From a checkpoint of a small image embedding model.
Model: 9.27M parameters, 96-pixel images, arch convnext, norm layernorm, activation gelu, patch size [4, 4], depths [3, 3, 3, 3], widths [64, 128, 256, 512].
Data: trained on retinal OCT scans (Kermany 2017), 98430 training examples.
Rows from block 7 of a small image embedding model, named by matrix and row number. Rows with one number belong to one neuron. Each number is 128 + 32 x the weight over its row's rms, rounded and kept within 0 to 255. All counts start at 0. After the name is the row's rms in percent of the matrix's.
After each neuron's rows are labels from the 100 images, of 14976, where the neuron reaches its highest value: "strongest on" is what is common among them. Only what is clearly more common there than usual is listed. The data: retinal OCT scans (Kermany 2017). In brackets: how many of the 100.
# fc1: MLP up (model.blocks.7.mlp.fc1.weight, 1024x256), inputs 0-255
# fc2: MLP down (model.blocks.7.mlp.fc2.weight, 256x1024, transposed), outputs 0-255

fc1.57 121 [151 130 151 160 145 197 179 155 194 162 161  73 124  52 108 146 107  80 144  61 132 116 169 121 114  97  72 146 149 188 149 127  75 158 156  58 101 154 116  87 116 171 129  84 115 149 141 109 157 126 170 150 125 123 181  84 138 123 175  73 159 135  99 109  85 124  74 135 142 166 111 137 119 131  60 147 106 187 124 137  84  90 137 134  80 113 122  78 163 107 150 161 151 130 111 177 102 146 223  87 132 151 155  81 124 188 131 159 147 153  62 153 100 118 127 149 125 114 174 166  93 168 138 162 120 108 154  97 116  95 131 103 161  72 141 115 145  87  80 105 120 161 125 116  81 119 130 151 187 130 151 148 115  77 127 168  81  77 159 159 161 152 101 131  67 179 142 139  93 130 104 108 104 109 142  98 154 129 124 142 118 147 113 115  96 119 140  93 152 132 180 128 139 132 104 154 136 105 176 124 127  81 143 206 118 125  63 138 121 152 138 135  89 106 163  96  86 144 124 178  42 109 110 134  88 119 149 143 145 146 148 123 130 133  87 152  71 167  94 126 123 124  85 120 127 221 127 135 141 166  82 119 148 167 108 156]
fc2.57 118 [133 156 104 112  61  91  91  98 128  75 153 156 117 147 181 137  46 116 113  99 137 182 119  89 125  85 132 132 160  76 161  96 156 120 144 126 142 147 141 129 126 169 131  71 160 107  81  70  70 116 121 124 157 127 113 174 188 161 158  85 171 161  84 178  99 112 149 114 161 137 150 102 125 108 110 169 136 179 119  82 112 110 135 118 117  58 111 199 161 165 109  76 158 117  97 120 134 136  65  72 117 155  91 114 175 159 117 125 187  93 109 137 124 165 211 156 109 135 180 143 185 112 129 162 200 149 174 125 110  77 138 101 151 196 107 149 130 126 109 111  89 134  87 113 166 120 159  95  75 128 153 156 107 136 145 163  93 149 105 153 167 116 162  96 179  98 162 103 147 167 143 175 140 147  85 148 125 104 141  95 119 113 174 151  77 117 101 121 107 166 155 130 106 129 159 202 159  57 124 121 120 147 128 143 181 146 118 129  70 140 140 177 167  74 156 107 118 108 161 100 122 118 109  99 140  86  78 141  80 120 145  81 109 132 145 141  43 100 127 146 115 115 122 178 107 147 115 111  71 179 124 162 116 137 104 142]
strongest on: finding: normal (98)

fc1.517 103 [121  94 179 100 131 185 118 112 152 170 183 144 185 156 119 102  74  90 109  98 127 120 163 120 102 119 142 166 120 139 146  77 112 114 135 143 129 130 108 153 141 133 131  86 176 136 124  82  96 148 149 107 130 141 124  98 110 151  95 123 129 125 146 124  98 175 168 128  89  93 128 156  66 107 120 144 133 143 123 114 150 205 136  84 117 177 139 184 137  46 119  98 130 111 166 124 130 183  92 102 118 190 120 113 165 121 120 129  70 198 152 100 134 108 128 135  72  90 106 193 120 169  80 173 142 116 107 170 134 117 148 143 108  71 107 105 168 101  83 144 151 188  71 106 161 138  99 100  68 107  97 157 205 109 174 177 174  86 156 143 173 145  91  60 130 129 132 110 122  76  67 142  95 118 159 165  60 143 108 186 114 150 106 140 138 101  90 152 123 113 169  82 107 135  24 127 156 153  94 170 143 113 100 100 131 171  93 108  77 131 103 170 133 105 148  96 131 173 134 153 105 118 145 196 138  97 141 149 166  79 145 127 130 157  80  80 194 106 169 136 136 109 146 133 117  82 150 170 172 110 109 107 112 139 133 148]
fc2.517 089 [153 151  80 142  79 170 141  75  69 174 161  93 180 175 110 113  65 187  98 140 133 141 105 139 168 115 136 106 154 110 112 113 155 173 106 143 121 132 126 207 138 170 146 115  85 127 124 148 178  96 156 161 145 174  91 163 122 106 157 198 119 104  90  91 124 163 122 136 141 145 138 161 133  98 171  99 106 130 109 116  72 174 140  88 172 130 205  99 141 130 152 108 185  94  61  98 138 127  93 104 129 194  59 112 150 194  42 137 126 153 152 160 101 110 140 118 135 148 158 192 117  85  80 151 120 160 116  85 153 118 176 127 175 126 156 150 164 168 145 116 103 137  81 215 112 107 147 122 133  98 151 138  85 113 113 126 133 114 155 101  69 171 142 114 113 201  84  87 121  81 130 136 179 112  96 148 127 161 113 106  95 153  89 133 130  51 170 117 127  99 105 118  95 167 133 168 133  87 117 149 109 124 164 154 134 150 145  97 129 131 134 116 157  89  86 149 128 146 148 133 138 167 107 126  95 120 107 138 124 174 159  97 189 169  95 115  94 191 105 182 129 149  70  93 117 134 107  82 157 127 157 105 148 178 146  98]
strongest on: finding: normal (100)

fc1.638 108 [135 102  95 154 149 170 123 101 113  80 105 122 115 161 153 127 117 169 156 109 164 156 129 120 155 118  97 134  78  83 157 117 134 142 106 180 135 135 171 100 103 170 145 132 128 152 142 120 111  92 156 103 146 151  86 152 169  93 153 134 138 148  60 130 148 123 133 121 148  96  73  80 143 159  73 132 104  72  96 138 146  94 116 142 126  76 151  58 129 135 143 206 135 127  61 177 161 116  81 141 124 119 139 178 100 136 140 172 122 107  98 125 163 152 100 180 146  87 147 149 134  94  85 133  93 133  91 165 103 114  64 154 103 100 120 110 153  62  98 172 159 169  89 129 190 151 165 181 143 162 116 143 145 155  76  94 123 109  96 172 176 154 171  63  71 120  90 222 142  86 144 183 150 178 123 101 201  82 149 119 130 133 134 131 122 184 163 130 176  56  97 120  83  89 161 151 149 141 181  98 129  90 153  84  43 144  72 119 147 158 101  74 137 135 125 147 180 149 142 145  44 103 112 137 129 155 130 155 161 146 121 160 133 126 112 133 155 110 155  92 148  87 151 126 142 133 176  86 141  83 112 144 128 123 108 143]
fc2.638 123 [ 90 173 196 155  90 100 133 140 158 139 106  90  89 146 128 160 177  67  86 145  92  89 113 157  86 112 139 114 116 164 162  93 161 145 220 105 121 143 200 130 136 138 169 140 107 105 108 145 179  79 155 161 132 168 147 117 125 187 120 148 120 162 142 127 151 154 142 139  65 120 112  80  76 150  88  94 101 153 129 152 101  89 132 120 159 127 129 157  52 134  85 123 111 116 101 172 136 147 108  84 115 171 139 114  74 133 118 114 116 141 137 137 167 116 121 107 118 113 114 152 166 100 106 126 116 136 150 101 105  72 118 179 147 144 120 135 127 137 168 173 148 110  84 124 134 153 118  91 133  88 161 139 142 123 103 150 125 148 124 114 191 134 147 110 111  85 135 169 105  99 154 163 172 159 200 107 144  66 172 106 153 154 168 114 164 134  88 126 149 104 201 150 144 128 130 171  92 104 115  99 129  83 174 114 127 166 140 127 117 146 112 114 121  62 149 101 190 129 126 109 132  82  97 109 142 154 150 168  85  99  88 139  94 213 142 171 159 141 208 117 110  66 156 158 148  32  75 186  65 169 135  51 162 112 149 125]
strongest on: finding: choroidal neovascularization (92)

fc1.758 067 [ 76  81 116 111 130 144 116 108 123 102  81 106 182 149 163 124 169 108 145 100 188 147  81 118 158 108 117 152 121 151 134 135 170  72 131 130 114 160  63 102 125 138 135  81 122 120 137 170 168  81 118 104  99 183 172 184  86 140 165 108  98 175 118 135 148 135 186 149 123 148 123 117 126 170 127 169 142  82 114 175  81 132 101 125 110 142 163 155 157  98 180 154 133 106 106 118 110  66 141  56  58 152 144  81 105 106 103 125 141 112 142  92 145 154 157 164  85 142 131 126 108 137  79 168 116 126 165 121 157 148 144  95  67 146  86 181 112  75  59 141 126 107 130 124  93 143 154 164 103 137 154 126 164 149  92 179  55 156 142 160  68 119 130  62 120 143 189 107 170 162 156 112  97 185  77 130 149 186 138 167 106  92  44 116 174 173  82 159 182 120  85  59 122 137  86 144 168 142 138 161  98 105 162 113 186 129 142 106 104 119 104 215 106  73 154 139  92 169 164  96 111 139 159 115 125 145 102 147 151 111 144  77 112 139 158 156 178 181 150 120 148 151 142  90 105 129 122 107 122 134 119 111  93 149 106 151]
fc2.758 070 [129 150 171 114 120 100 145 102 160  89 179 147 110  88 118 154 131 151 126  41 125 111 156  84 101  78 101 158 160 147 127 113 126 194 127 191  96 121  98 150  99 142 163  95 124 152  99  97 176 128  82 125 183 121 141 161 154 120 109  72 147 103 141  61 175 126 137  76 127 116 193 166 163 152 140 168 117 146 127 132 138 118 124 121  76 134 102 108  96 126 162 189 142 141  97 104 151 102  75 134 140 142 130 106 132 101 140 192 125  83 159 153 100 144 140 103 133 101  96 125 147 121 171 103 110 176 106 138 129  75 113 132 106 130 135  60 128 119 165 117 128 119  73 129 125 100  50  77  98 162 108 168 167 192 117  73 160 141 103 129 148 124 119 146  69  63 133  93 166 162  80 105 131  88 103 135 116 111 137 128  88 121  84 128 126 101 183 152 152 156 188 166 110 113  85 170  70 163 147 131 166 140 149  99 128 119  91  92 121 156 187  91 132 165 134 164 227 168 101 137 141 162  88  66 106  84 134 127 170 141 186 142 122 131 104  94 151 125  52  74 139  90 102 124 146 167  73  81 139 153 104 149 137 173  73 118]
strongest on: finding: normal (99)

fc1.73 106 [125 106 156 136 148 121 115 118 180 142 140 103  29 113 100 121 140 111 129 139 147 117  41 118  77 103 147 129 125 141 146 112 135 187 165 128 101 153  48 146 103  95 124 147 161 109 136 128 134 184 142 109 121 100 124  73 122 139  72 150 142 136 120 101 212 151 164 144 143 140 105 141 153 136 138 135 134 112  51  98  88  89 148 150 102 172 117 108 135 124 144 134  79 132 133 157 137 128 159 194  71 105 108 131 109 138  99 134 142 105 136 150 169  92  94 135 175 134 136 183 131 120 163 105 113 111 134  88 137 136 178 142  60 181 152 109  59 184 104 112 130 133 172 141 128  80 124 152 168 109 142 114 131 103 224 120 130  93 122 104 168 143 116 100 139 110 165 153 120  70 114 165 152 110 141 192 170 179 136 104  97  92 142 103 167 173 107  85 115 149 192  99  99 121 119 118 194 208  55 110  99 141 113 115 115 171 101 133 113 136 134 104 119 144  47 148 126 115 156 111  51 168 104 153 185 102  63 103 121 159 161 112 158 111 128 142 161 148 106 116 105 166 189 105 126 176  89 147  99 125 177  75 139  73 101 136]
fc2.73 099 [101 120 122 109 109 103 171 194  96 156 195 149 101 175 172 165 146 164 141 117 132 151 138 122 131 166 170 119 199 162 109  76 181 163 142 115 132 132 213 124 148 135 181 144 155 147 129 165  76 179 114 117 154 146 141 144 120 186 123 117 170 151  82 208 141  79 112 128 142 159 126 136 126  95 136  84 110 136 145 156  83 143 143 130 193 116 125  95 156 119 154  81 197 203 107 193 103 192 142 126 146 136  90 128 108 124 155 114 129  66 158 128  66 133 110  95 157 170 111 119 134 144  94 132 150 149 112 130  75 134 103 115  91 193 162 105 112 164 137  56 149 156 154  77 143 154 152 144  88 142  98 115  95 131 172 119 123 130 120  79 193  87 140 102 132 143 154 108 133 104 140 138 170  83 153 128  85 123 156 108 150 152 142 109  99 120 155 138 167 215 118 118 128 136 143  63 168 150 140 182  76 106 182 138 165 138 101 100  99 119 151 180 133 153 156  87  93 212 167 146 108 150 113 108 121 136 105 129  76 141 118 111 163  69 114 135 156 116 179 135 110 117 190 123  82 152 159 129 156 163 137 167  93 155 168 103]
strongest on: finding: choroidal neovascularization (98)

fc1.270 118 [116 102 112 114 101  93 115 171 124 119  96  67 118 159 171 106 121 104 143 106 164 116 102 165 120 160 111 156 116 126 165 119 105 117 142 120 139 147 127 123 160  90 123  83 115 108 136 148 146 143 146 167 123 113 196 171 160 148 198 138 129 186 135 114 130  92 173 158 209 154 150 104 127 192 122 129  87  98 161  83 154 154  92 119 118 151 148 122 145  91 134 124 197 132 129  97 176 161 170 188  95 112 172 143  99 112 114  89  79 116 105  85 154  85 161 136 112 117 149 130 149 137 151 174 123 196  84 197 152 152 131 109  38 133  83 131 144  89  80  92 188 207 138 106 105 110  64 130  54 132 168 125 119 122 144 136 113 184 123 117 146 104 117  76 191 135  92 125 120 165 164 127  87  58 172 140 133 173 131 113 123 155 121 164 110 126  92  91 108 101 115 159 106 154  41  93 192 140 112 158 109  94 177  98 139 149 136  81  96 124 112 145 130 149 170 146 101 110 154 143  92 139 138 174 128 105 158  73 112  92 133 173 126 115 158 143  91 145  74 199 122 135  91 140 118  93  67 126  91  66  71 130 119 130  89 131]
fc2.270 115 [113 160 108 105 117 140 108 105 136 124 123 147 142 134 170 109 130 133 124 140 101 164 100 182 135 103 137 180 174 141 135  96 171 172 136 141 145 122 104 129 111  42 131 153  85  51 132  75 154 135 125 166 147 147 126 160 140 144 134 175 179  67 122 134 144  67 119 169 109  98 187  57 116 151 125 133 166 122 164 112 143 155 113 108 136  98 114 148 147 154  97 118 187 156  98 118 119  89 153  82 106 166  78 138 121 136 136 145 121  86 105 156 186 191  68 155 148 120 113 115  88  51 155  71 164 124  85 133  66 128 103 113 155  76 163 177 150  93 139 166 111 110 125  83 136 135 166 133 188  74  99 113 119  76 182 101 204 140 188 124  85 116 176 172 172  81 124 139 123 145 156 109 140  79 130  89  88 138 155 168  70 176 116  99 138 123 166 178 163 119 136 107 152 129 100  92 158 132 167 106 171 158 125 134 136 174 162  79 133 136 125 156 150 115 148 112 142  89 126 173 131 147 127 129 154 214 128  98 170  81 150 125 104  99 171 193 143 142 150 140 144 202 161 139  92 125 124 117  92 141 154 163 101 153  53 104]
strongest on: finding: normal (89)

fc1.129 126 [109 123 135  54 146 119 100 105 123 106 106 139 133 123 137 143 169 161 125  85 189 132 115 163  77 172  97 174 133 109 151 138 127 178 139 130 137 135 131 116 174 151 157 181 139 131 130 180 133 106 165 104 113 137 121 188  90 159 110 113 147 155 119 102 139 185 125 173 150 138 136 151 133  77  60  46 164 139 120 127 111 172 114 118 160 138 118  90 120  94  80 149 148 117 132  90 144 152 132 139  95  77 108  92  82 115 158 136 139  77 163  60 121 144 104 127  68 110 141 131 122 152 118 146 155 127 180 169 121 146 176  98 103  44 140 149  98  97  85 151 156 134 123 121 134 144  93  74 113  92  44 112 162 108  88 171 129 185 140 157  75 123 145  83 106 180 118 151 171 155  66 104 163 119 143 183 173 132  73 160 157 137 158  99 131 125 134 114 172 162 122 133 134  81 153 147 134 161 195 121 147 105 129 148 163  94 105 154 145 153 130 189 126  97  88  76  68 138 146 114 115 128 132 100 121 132 124 144 164 117 146 148  43 164 166 125 216 174 117  50 122 146 122  40 128  93 130 149  96 145 141  56  99 108 107 163]
fc2.129 121 [ 70 159  91  67 179 188 145 152 163 126 139 125 142 113 138 100 138  95 135 129  75 147 172 137  83 127 119 170 174 133  97 174 117 176 133  68 155 150 112  95  90  97 174 148 134 111  87 117 113 182 128 111 139 175  99 172 135 156 135  83 145 137 161 176 150 164  95  86 115 128 147 117 105 169 133 181 103 144 105  98 122 160 102 132 157 192 145 149  94 119 120 123 149 171  64 122 156 135  58 126  99 110 120 121 179 173  58 130  98  55  87 178 111 183  96 117 123 114 103 148 161 178 124 163  95 128 160 120 100  75 112 138 144 101  61 132 165 141 124 128  96 191 141 159 115 111 137 126  90 152 144 151 159 175 112 108 110 136  70 167 155 125  68 141 112 153 133  58 155 123 144 128  91 133 133 193 119 119 168 119 161 143 137 171 124  77 179 137 131 102 189 124  99 167 117  81 115 140 101 101 100 155 161  68 149 100 126 124 133 146  80 129 164 148  80 117 174 175 116 152 196 154 129 116 104 192 137 180  94 179 107 114  83 138 140 106 198 119  93 154 109  97 142 180 152 111  85 124 127 151  69 102 123  98 114 179]
strongest on: finding: normal (98)

fc1.47 114 [105 129  96 110 129 138  60 136 141 120 193 104 106 154 100 145 153 143 125  85 136 143 125 133 130 139 141 159 101 103 124 107 229 141  78 157 137 153 129 120 189 111 148 112 121 143 123 129  89  84 161 146  83  43 129 141 145 115 193 135 140 169 167  78 144 153 124  87  32 141 115  89 122  95 162 132 146 102  90 132 103 132 107 202  60 138 154  98 169 150 185 117  25 169 103 129  93 153 152 105 104 104 124 172 152 142 186 137 170 185 105 133 199 175 177 120 136 131 124  98 146 155 170 154 131 116 120 107 134 210 140 110  92 125 139 129 134 100  97  97 128 146  99 114  94 114 120 138 120 107 155 141  70 123 140 170 137 140 152 112 108  95 107 180 134 142 132 108 125 167 136 137  96 137  85 172 104 121 134 136 100 158 137 128 103 155 123 125 141 109 147  88 107  97 157 173  51 180 183  99  94 129 126  84 125 109  99 100 121 176  80 145 107 141  82 113 124 147 161  97 124 149 138 184  77 157 128 139  80  58 117 121 162 154  95 151 219 108 147  91 131  58 106 135 161 109 189 121 112 177 148 113  82 133 112 133]
fc2.47 121 [138 191  91 120 127 114 134 154  97 105 117 171 117  93 124 144 136 165  94 119 141 205 122 110 119 150 158  91 103 104 114 108 137 119 143 193 124 186 140 101 139 135 120 120  89 173 108 101 106 126 140 158 117  68 114  64 126 137 129 189 145 120 116 103 133 127 103 164 123 137 118 104 150  94 162  91  97 221  99 135 163 124 183  95 178 188 143 177 125 124 133 131 163  70 112 140 122 113 116 104  96 106  93 152 143 105 127 123 117 111 114 107  64 153 107 142 123 101 124 166  86  95 155  96 109 107 112 179  88  96 110 150 119 114 146 117 126 142 125 131 114 115 112  89 136  66 167 143 188  91 135  83 107 192 143  96 127 193 120 109 139 213 146 136 115  83 145 107 126 177 178 125 131 121 119  53 199 148  45  68 151  96 132 133 122  89  90 208 109 121 199 112 122 115 144 138 125  87 113  98 146 113 145 153  79 195 118  52 136 149  94 150  92 153 116 122 102 165  82 181 103 159  82 147 157  89 136  88 141  64  95 111  74 194 147 137 151  79 160 185 136 165 145 118 101 122 127  87 122 100 157 119 104 161  97 144]
strongest on: finding: drusen (89)

fc1.135 113 [115 114 121 121 157  70 155 131 152 109  98 111  92 179 146 140 117 163 144 105 132 156 151  94 150 116 118 129 114 125 164 164 135 100 125  87 135 119 118 137 104 164 123 110 119  69  81 125 148  66  90 147 108 170 165 144  94  66  72 189 105 137 160 149 134 160 177 108 141  99  64  95 125 139 126 120  92  88 129 141 175 107 141  69  98 168 134 163 174  94  55 126 118 137  92 118 172 127  93 123 123  78  79 123  63 114 175 131  64 125 164 221 198 104 105 173 130 126 116  86 143 155 101  85 134  70 124 141 138 139 172 190 166 147 133 129 120 146 136 150 155 143 118  76 109 118 171 138 143 179  89 103  99 127 117 124 131 111 108 116 130 121  79 146 106 156  75 104 128 187  97 162 127 110 122 127 131 149 186 156 156 126 146 211 154 172 122 149  44  79 179  70 130 185 159 177 119  94 125 120 133 103 164 139  69 137 103 128 131 162  75 181  98 120 148  78 177 161 140 101  80 110  98 111  86 127 156 125 137 148 188 129 105 139 103  88 144 101 134 115 175  90 153 141 170 163 199 122 105 117  93 157 170 135 155 149]
fc2.135 111 [145 164 176 154 142 145 175  39 157 139 121 153 155 120 118 135 144 130 119  85 139 102 158 195  58 130 159  99 117 133 102  96 181 124 134 130 105 216 142 117  86 113 131 146 120 120 130 134 153  94 128 164  43  49 117 106 172 174  79  88 154 132 176  93 126  41  94 143 114 161 104 127 148 134 103 151 172 116 124 112 155 130 137 168 177 114  91 110 123 102 178  82 128  96 109 106 126 136 148  95 169 148 177 126 132 135 107 119 119  90 173 170 103 171 134 101 124 115  94 112 139 114 182 134 119 114 106 166  77 144 104 160 113 119 131 142 166  90 135 161  91 170  85 144 106 123 139 117 106 144 128 159 141 164 129  98 146 152 119 133 172 143 117 160 143 145 138 200 109 155 108 108 157 106 119 100 102 147 132 128 187  97 142 161 120 121  79 128 139 156  45 133  92 147 122 109  83  66  21  47  68 144 140 102 151 219  99  64  83 112 145 124 121  86 150  95  89 158  72  76 113 155 169 154 113 139 126 119 139 104 120 113 121 159 136 187 158 172 150 167 115 153  90 138 111 114 154 148 103 121 159 184 106 149 137 145]
strongest on: finding: choroidal neovascularization (74)

fc1.663 089 [128 111 153  69  73 108 168  85  94 148 179 100 133 112 124 146  77 123  94 108 141 155 136 115 158 118  88 137 118 122 115 110 159  80 106 138 157 138 165 180 141 105 128 160 184 114 157 132 121 170 108 147 128 137 119 129 128 150 135  85 136 112 143 136 173 175 147 129 148 182 165  92 130 178 117 101 154 140 165 141 151 107 186 125 146 239 176 125 177 109 123  98 106 130 165 162 147 153  93  82  62 129 149 147 110 176 180  97 199  97 210 138 121 125 140 162  86 119 109 135 109  98 125  77 114 161 141 202 123 113 142 120 145 112 111 111 177 125  90 119 124 126 155 152 202 124  97 133 127 123 107 105 196 128 148 115 150 142 144 117  79 124 111  64  67 166  84 129 113 140  38 139 129 116 127 114  98 112 123 161 133 130 140 127 166 192 103 154 152 200 187 133  81  95 166  66 133 109 115 169  99 153  47 117  87 110  94  88 191 157 138 163 143 147 146  99 104 156 114  95 113  92 127  75  70 111 161 102 157 106 131  99 151 115  46 140  91 141 104 154 112 118  84  94 127 174 127 119 121 151  90 127 137  93  77 151]
fc2.663 088 [153 178  80 134 182 226 129 112 117 162 153 120 114 147 113 102  93 125 139 125 124 117 129 155  97 194  93 162  92 137 153 135 108 148 206 172  75 111  75 125 113  97  97 120 104 135 188 154 122 106 151 141 129 194  86 143 166 138  98 154 119 159  75 133 193 139  77 127 160 131 189 144 143 154 122 125 148 149  98 128 154 146 112 187 162 121 150 106 142 129 104 172 121 121 163  94 125 118 112  95 152 125 158 122 151 171 114 114 104 116 142 104 170 126 185 132 146 133  99 129 174 110 127 120 127 135 101 115  90 152 157 151 135 153 124 117 133 131 103 120  66 120 139 122  77 108 102 146  37 118 127 153 104  97 103  72  52 158 117 164  93 133 166  79 160 113  97  97  71 109 114 117 181 123  98 137 125 143  94 130 115 120 159  91 149  94 117 127 181 162 198 102  89 158  83 115 116 147  95  76  86 156 122 101  87 177 118 154  87 113 182  98 105 134 176  92 146 130 123  83 166 193  92 138 152  88 151 116 161  78 117 190 181 125 128 143 136 163  95  98 137 127 208 111 144 102 242  92 131 121 141  71 132 102 179 124]
strongest on: finding: normal (98)

fc1.529 111 [170 111 167 135 138  92 104 140 146 106 144 130 152 124 153 121 117  73 148 158 153  81 147  78 111  83 101 178 122 191 146  85 182 110  80 155  63 156 105 139 138  91 100 156 110 142  86 110 105 132 133 137 151 121  70 152 156 172 141 146 171 163  93 162  37  76 128 130 111  80 132 141 131 107 112 162 117 188  75 129 119  69 148  75  60 168 138 136  73 132  98 124 143  90 104 164  75 161 120 120 151  86 201  95 104 152 132 116 135 183 132 125 116 109  91 129 100 115 159 150 202 142 156  78 115 134 110 148 212  89  95 143 174  99 153 137 108  87 110 172 135  82 162 163 105 107 114 137  78 197 127 148 159 128 152 152  99  64 119 102 179 156 119 119 130 102 151 131 159  97 107 102 107 169 136 170 141  76 105 100 151 155 173 100 154 125  97 154 119 110 144  83 134 190 153 154 100 100  57 122  87 124 153 160 166 188 121  67 105 151 155 121 119 138 123 173 184 180 148 183 148 172  97 170 171 148 130 157  73 125 131 113 169 102 126 100 168 125 110 142  90  94 112  80 146 110 109 138 129 137 115 125 155 104 144 104]
fc2.529 113 [134 145 154 124 125 120 119 153  69 100 112 162 110 137 124 167 120 114 131 119 137 168  75 118 116 129 140 103 150 140 117 116 145 160 101 150 205 177 191 148 106 136 107  85 195 134 144 145 124 152 191  88 118 119 110 146  99  98 137  87 109 198 111 112 109 162 132 165 129 108 115 127 172 173 158 135 119 109 159 139 123  58 156 153 110 137 110 164 110  68 123  98 131 146 144 155  71 158 141 141 134 159 126 137 137 158 155 150  87 112 140 107 135 141 155 118 137 133 115 168  92 115  93 174 125  92 144 164 181  74 112 167 102  99 143 120 150  93 128 144 144 159  59 104  99  73  81 125 117  80 153 204 166  89 106 157  51 140 149  80  88  70 142  96  83  91 112  98  32 174  72 172  83 114 111  93  73 118 117 197  69  87  80 141  95 200 142  80 143 129 110  98 119 124  88 167  90 157 144 120 150 172 133 156 123 131 133 123  67 170 137  99 112 159 144 168 146 204 103 156  70 103  93  97  92 146  93 124 119 120 108 118 144 165 129  50 108 101 130 142 143 110 125 164 160 148 127 110 112  92  92 104  65 151 129  78]
strongest on: finding: normal (100)

fc1.224 150 [161 135 143 213 152 152 138 122  93 119 138  87 159 104  98  74 168 156 125 101 171 182 151  63 133 164 100 150  84  75 166 125 160 140 109 164 143 178 102 154  96 166  93 168 136 127  99 125 166 134 134 151 160 134  60 141 118 115 102 177 140  86 158  76 156 171 121 156 104 129  97 116  95 132 175  70 141 173  93 165  98 126 136 131 140 136 172 128  93 171 133 148 206 122  90 113  74 139 124 146 182 149  97 190 111 117 102 107 109 168 142 169 149 137 166 110 148 101 132 107  76 116  92 130 129 147 149 114 148 133 100  69 142 141 101 106  83  69  68 138 138 114 137 161 147  88  82 103  92 159  70 148 141 124 134 172 140 146  99 145 170 168 116 135  77 143 168  69 134  70 117 146 121 129  89  89 145 157 135 207  97 105 150 127 110 137 162 136  87  90 100 134 134 123 115 145 185 181 127 102 130 125 125 142  54 118 104 149 123 169  69 127 164 172 141  62 155 103 110  79 140 161 136 146 136 122  90  77  91 161 127 188 100 118 102 177  74 103 122 107 102 208 157 104 137 130 156 168 112  48  98 124 159 123 118 107]
fc2.224 132 [110 172 147 202 153 144 149 197 138 124  75  71  96 170 145  93 116 138  97 168  98 102 135 173 105 178  90 101 138 181 114  83 111 151 172 134 116 122 176 119 139 111 151 112  95 106 115  96 184 143 108 108 138 136 148  81 115 100 129 140 136  90 173  61  65 148  97 100 149  73 180 157 132 117 117  75 120 134  75 130 172 158 137 136 137 161 108 164 120 168  82 123 213  90  64  99 156 153  94 126  54 164 118 137 149  87 125 180 138  81 113 158 113  69 105 158 101 152 151 115 160 108 106 141 151 108 130 128 141 127 124  99 136 130 138 130 147 136  85 113 192 164  98 152 137 184 198 195 102  47 146 146 108  84 219 136 210 125 114 140 139 142 103  60 144 101 134 114 226  81 128 122 128 145 125 132 134  97 122 153  96 115  95 109 108 154 117 103 145 112 138 103 139 175 131 165 123 138  96 172 126 127 126 139 166 119 154 148 143 105 121 109 122 142 119  75 151 107 118 185 138 150  54 136  91 144 144 163 155 100  97 125 101  98 117 149 106  85 141 148 103 137 138 158 117 190 109 174  98 151 170  72 141 120 121 125]
strongest on: finding: diabetic macular edema (88)

fc1.93 045 [140 151 157 113 174 125 147 151 124 157 145 103 129 137 106 117 137 121  79 155 167 136 115 135 121 147  98 166  61 105 121 112 156 113 147  59 103  99 145 157  72 126 107 153 123 106 111  78 145 112  95  33 116 180 121 150  95  97 104 140 126  67 146 195 130  78  92 114 122 177 126 148 115  87 187 145 135  75 111 139 115 152 164 123 140 181 103 168 104 103 163 170 121 126 109 172 178 119 167 124  87 136 177 145 174 100 108  95  93 154 135 112 156 145 101 172 101 165 144 158 131  90 127 126 117 166 129  98 139  93 161 119  81 135 138 141  56  57 102 181 145 127 118 133 151 125 107  34  92 174 122  82 139 141 118 143 121 112  77 116 156 154 124 120 159 148 151 132 131  93 123 194 107  96 125 112  58 119 149 122 171 133 123 187 112 178 148  90 136 126  42 113 131 158 154  34 161 163 139 186 164 142 123 193 187 145 111 175 122  89 138  97 118 206 172 157 120 168 132 195 108 122 134 110  61 129 114 131 108  94 162  77 167 166 113 139 120 144 152 148 121 171 135 100 118 119 128 132  88 107 157 143 112 153  89  79]
fc2.93 046 [170 108 145  97  97  91 160 156  99 105  89 104 152 157 111  87 145 145 156 188  93 111  81  81 118 104  76 191 113 141  94 143 156 106 166 110 133 173  98  69  93  66 135  69 123 234 116 169 103 139 142 138 125 159  74 104 142 173 128  94 158 157 117 165 157 108  69 160 103 146 112 102 129 123  81 156 121 158  95 160 187  99  91 145 156 155 137 159  80 155 160 120 157 164 120 173 127  98 133 161  99 159 152 143 114  98 166 144  52 100 138 184 161 153 126 118 122 143 144 190 105 147  82 111 103 133 117 127 172  91 179 149 145 125 160  89  73 178  98 112 106  63 135 129 169  95 118 138 136 132 142 177  77 118  76  96 110 169 120 175 131  78 133 134 133 133 141 149  58 165 147 111 119 150 147 134 118 153 109 120 114  60 112 145  87 124 151 147 133 142  79 157  84 112 117  99 111 166 176 104  82 118 165 126  90 119 158 107 133 122  90 144 160 167 124 121 111 161 105 160 113 120 103  85  98 124  55 125 133  84  93  59  84 115 109 116  84 172 133  99 132  75  93 106 155 147  68 181 124 159 128  77 170 158 168 139]
strongest on: finding: drusen (72)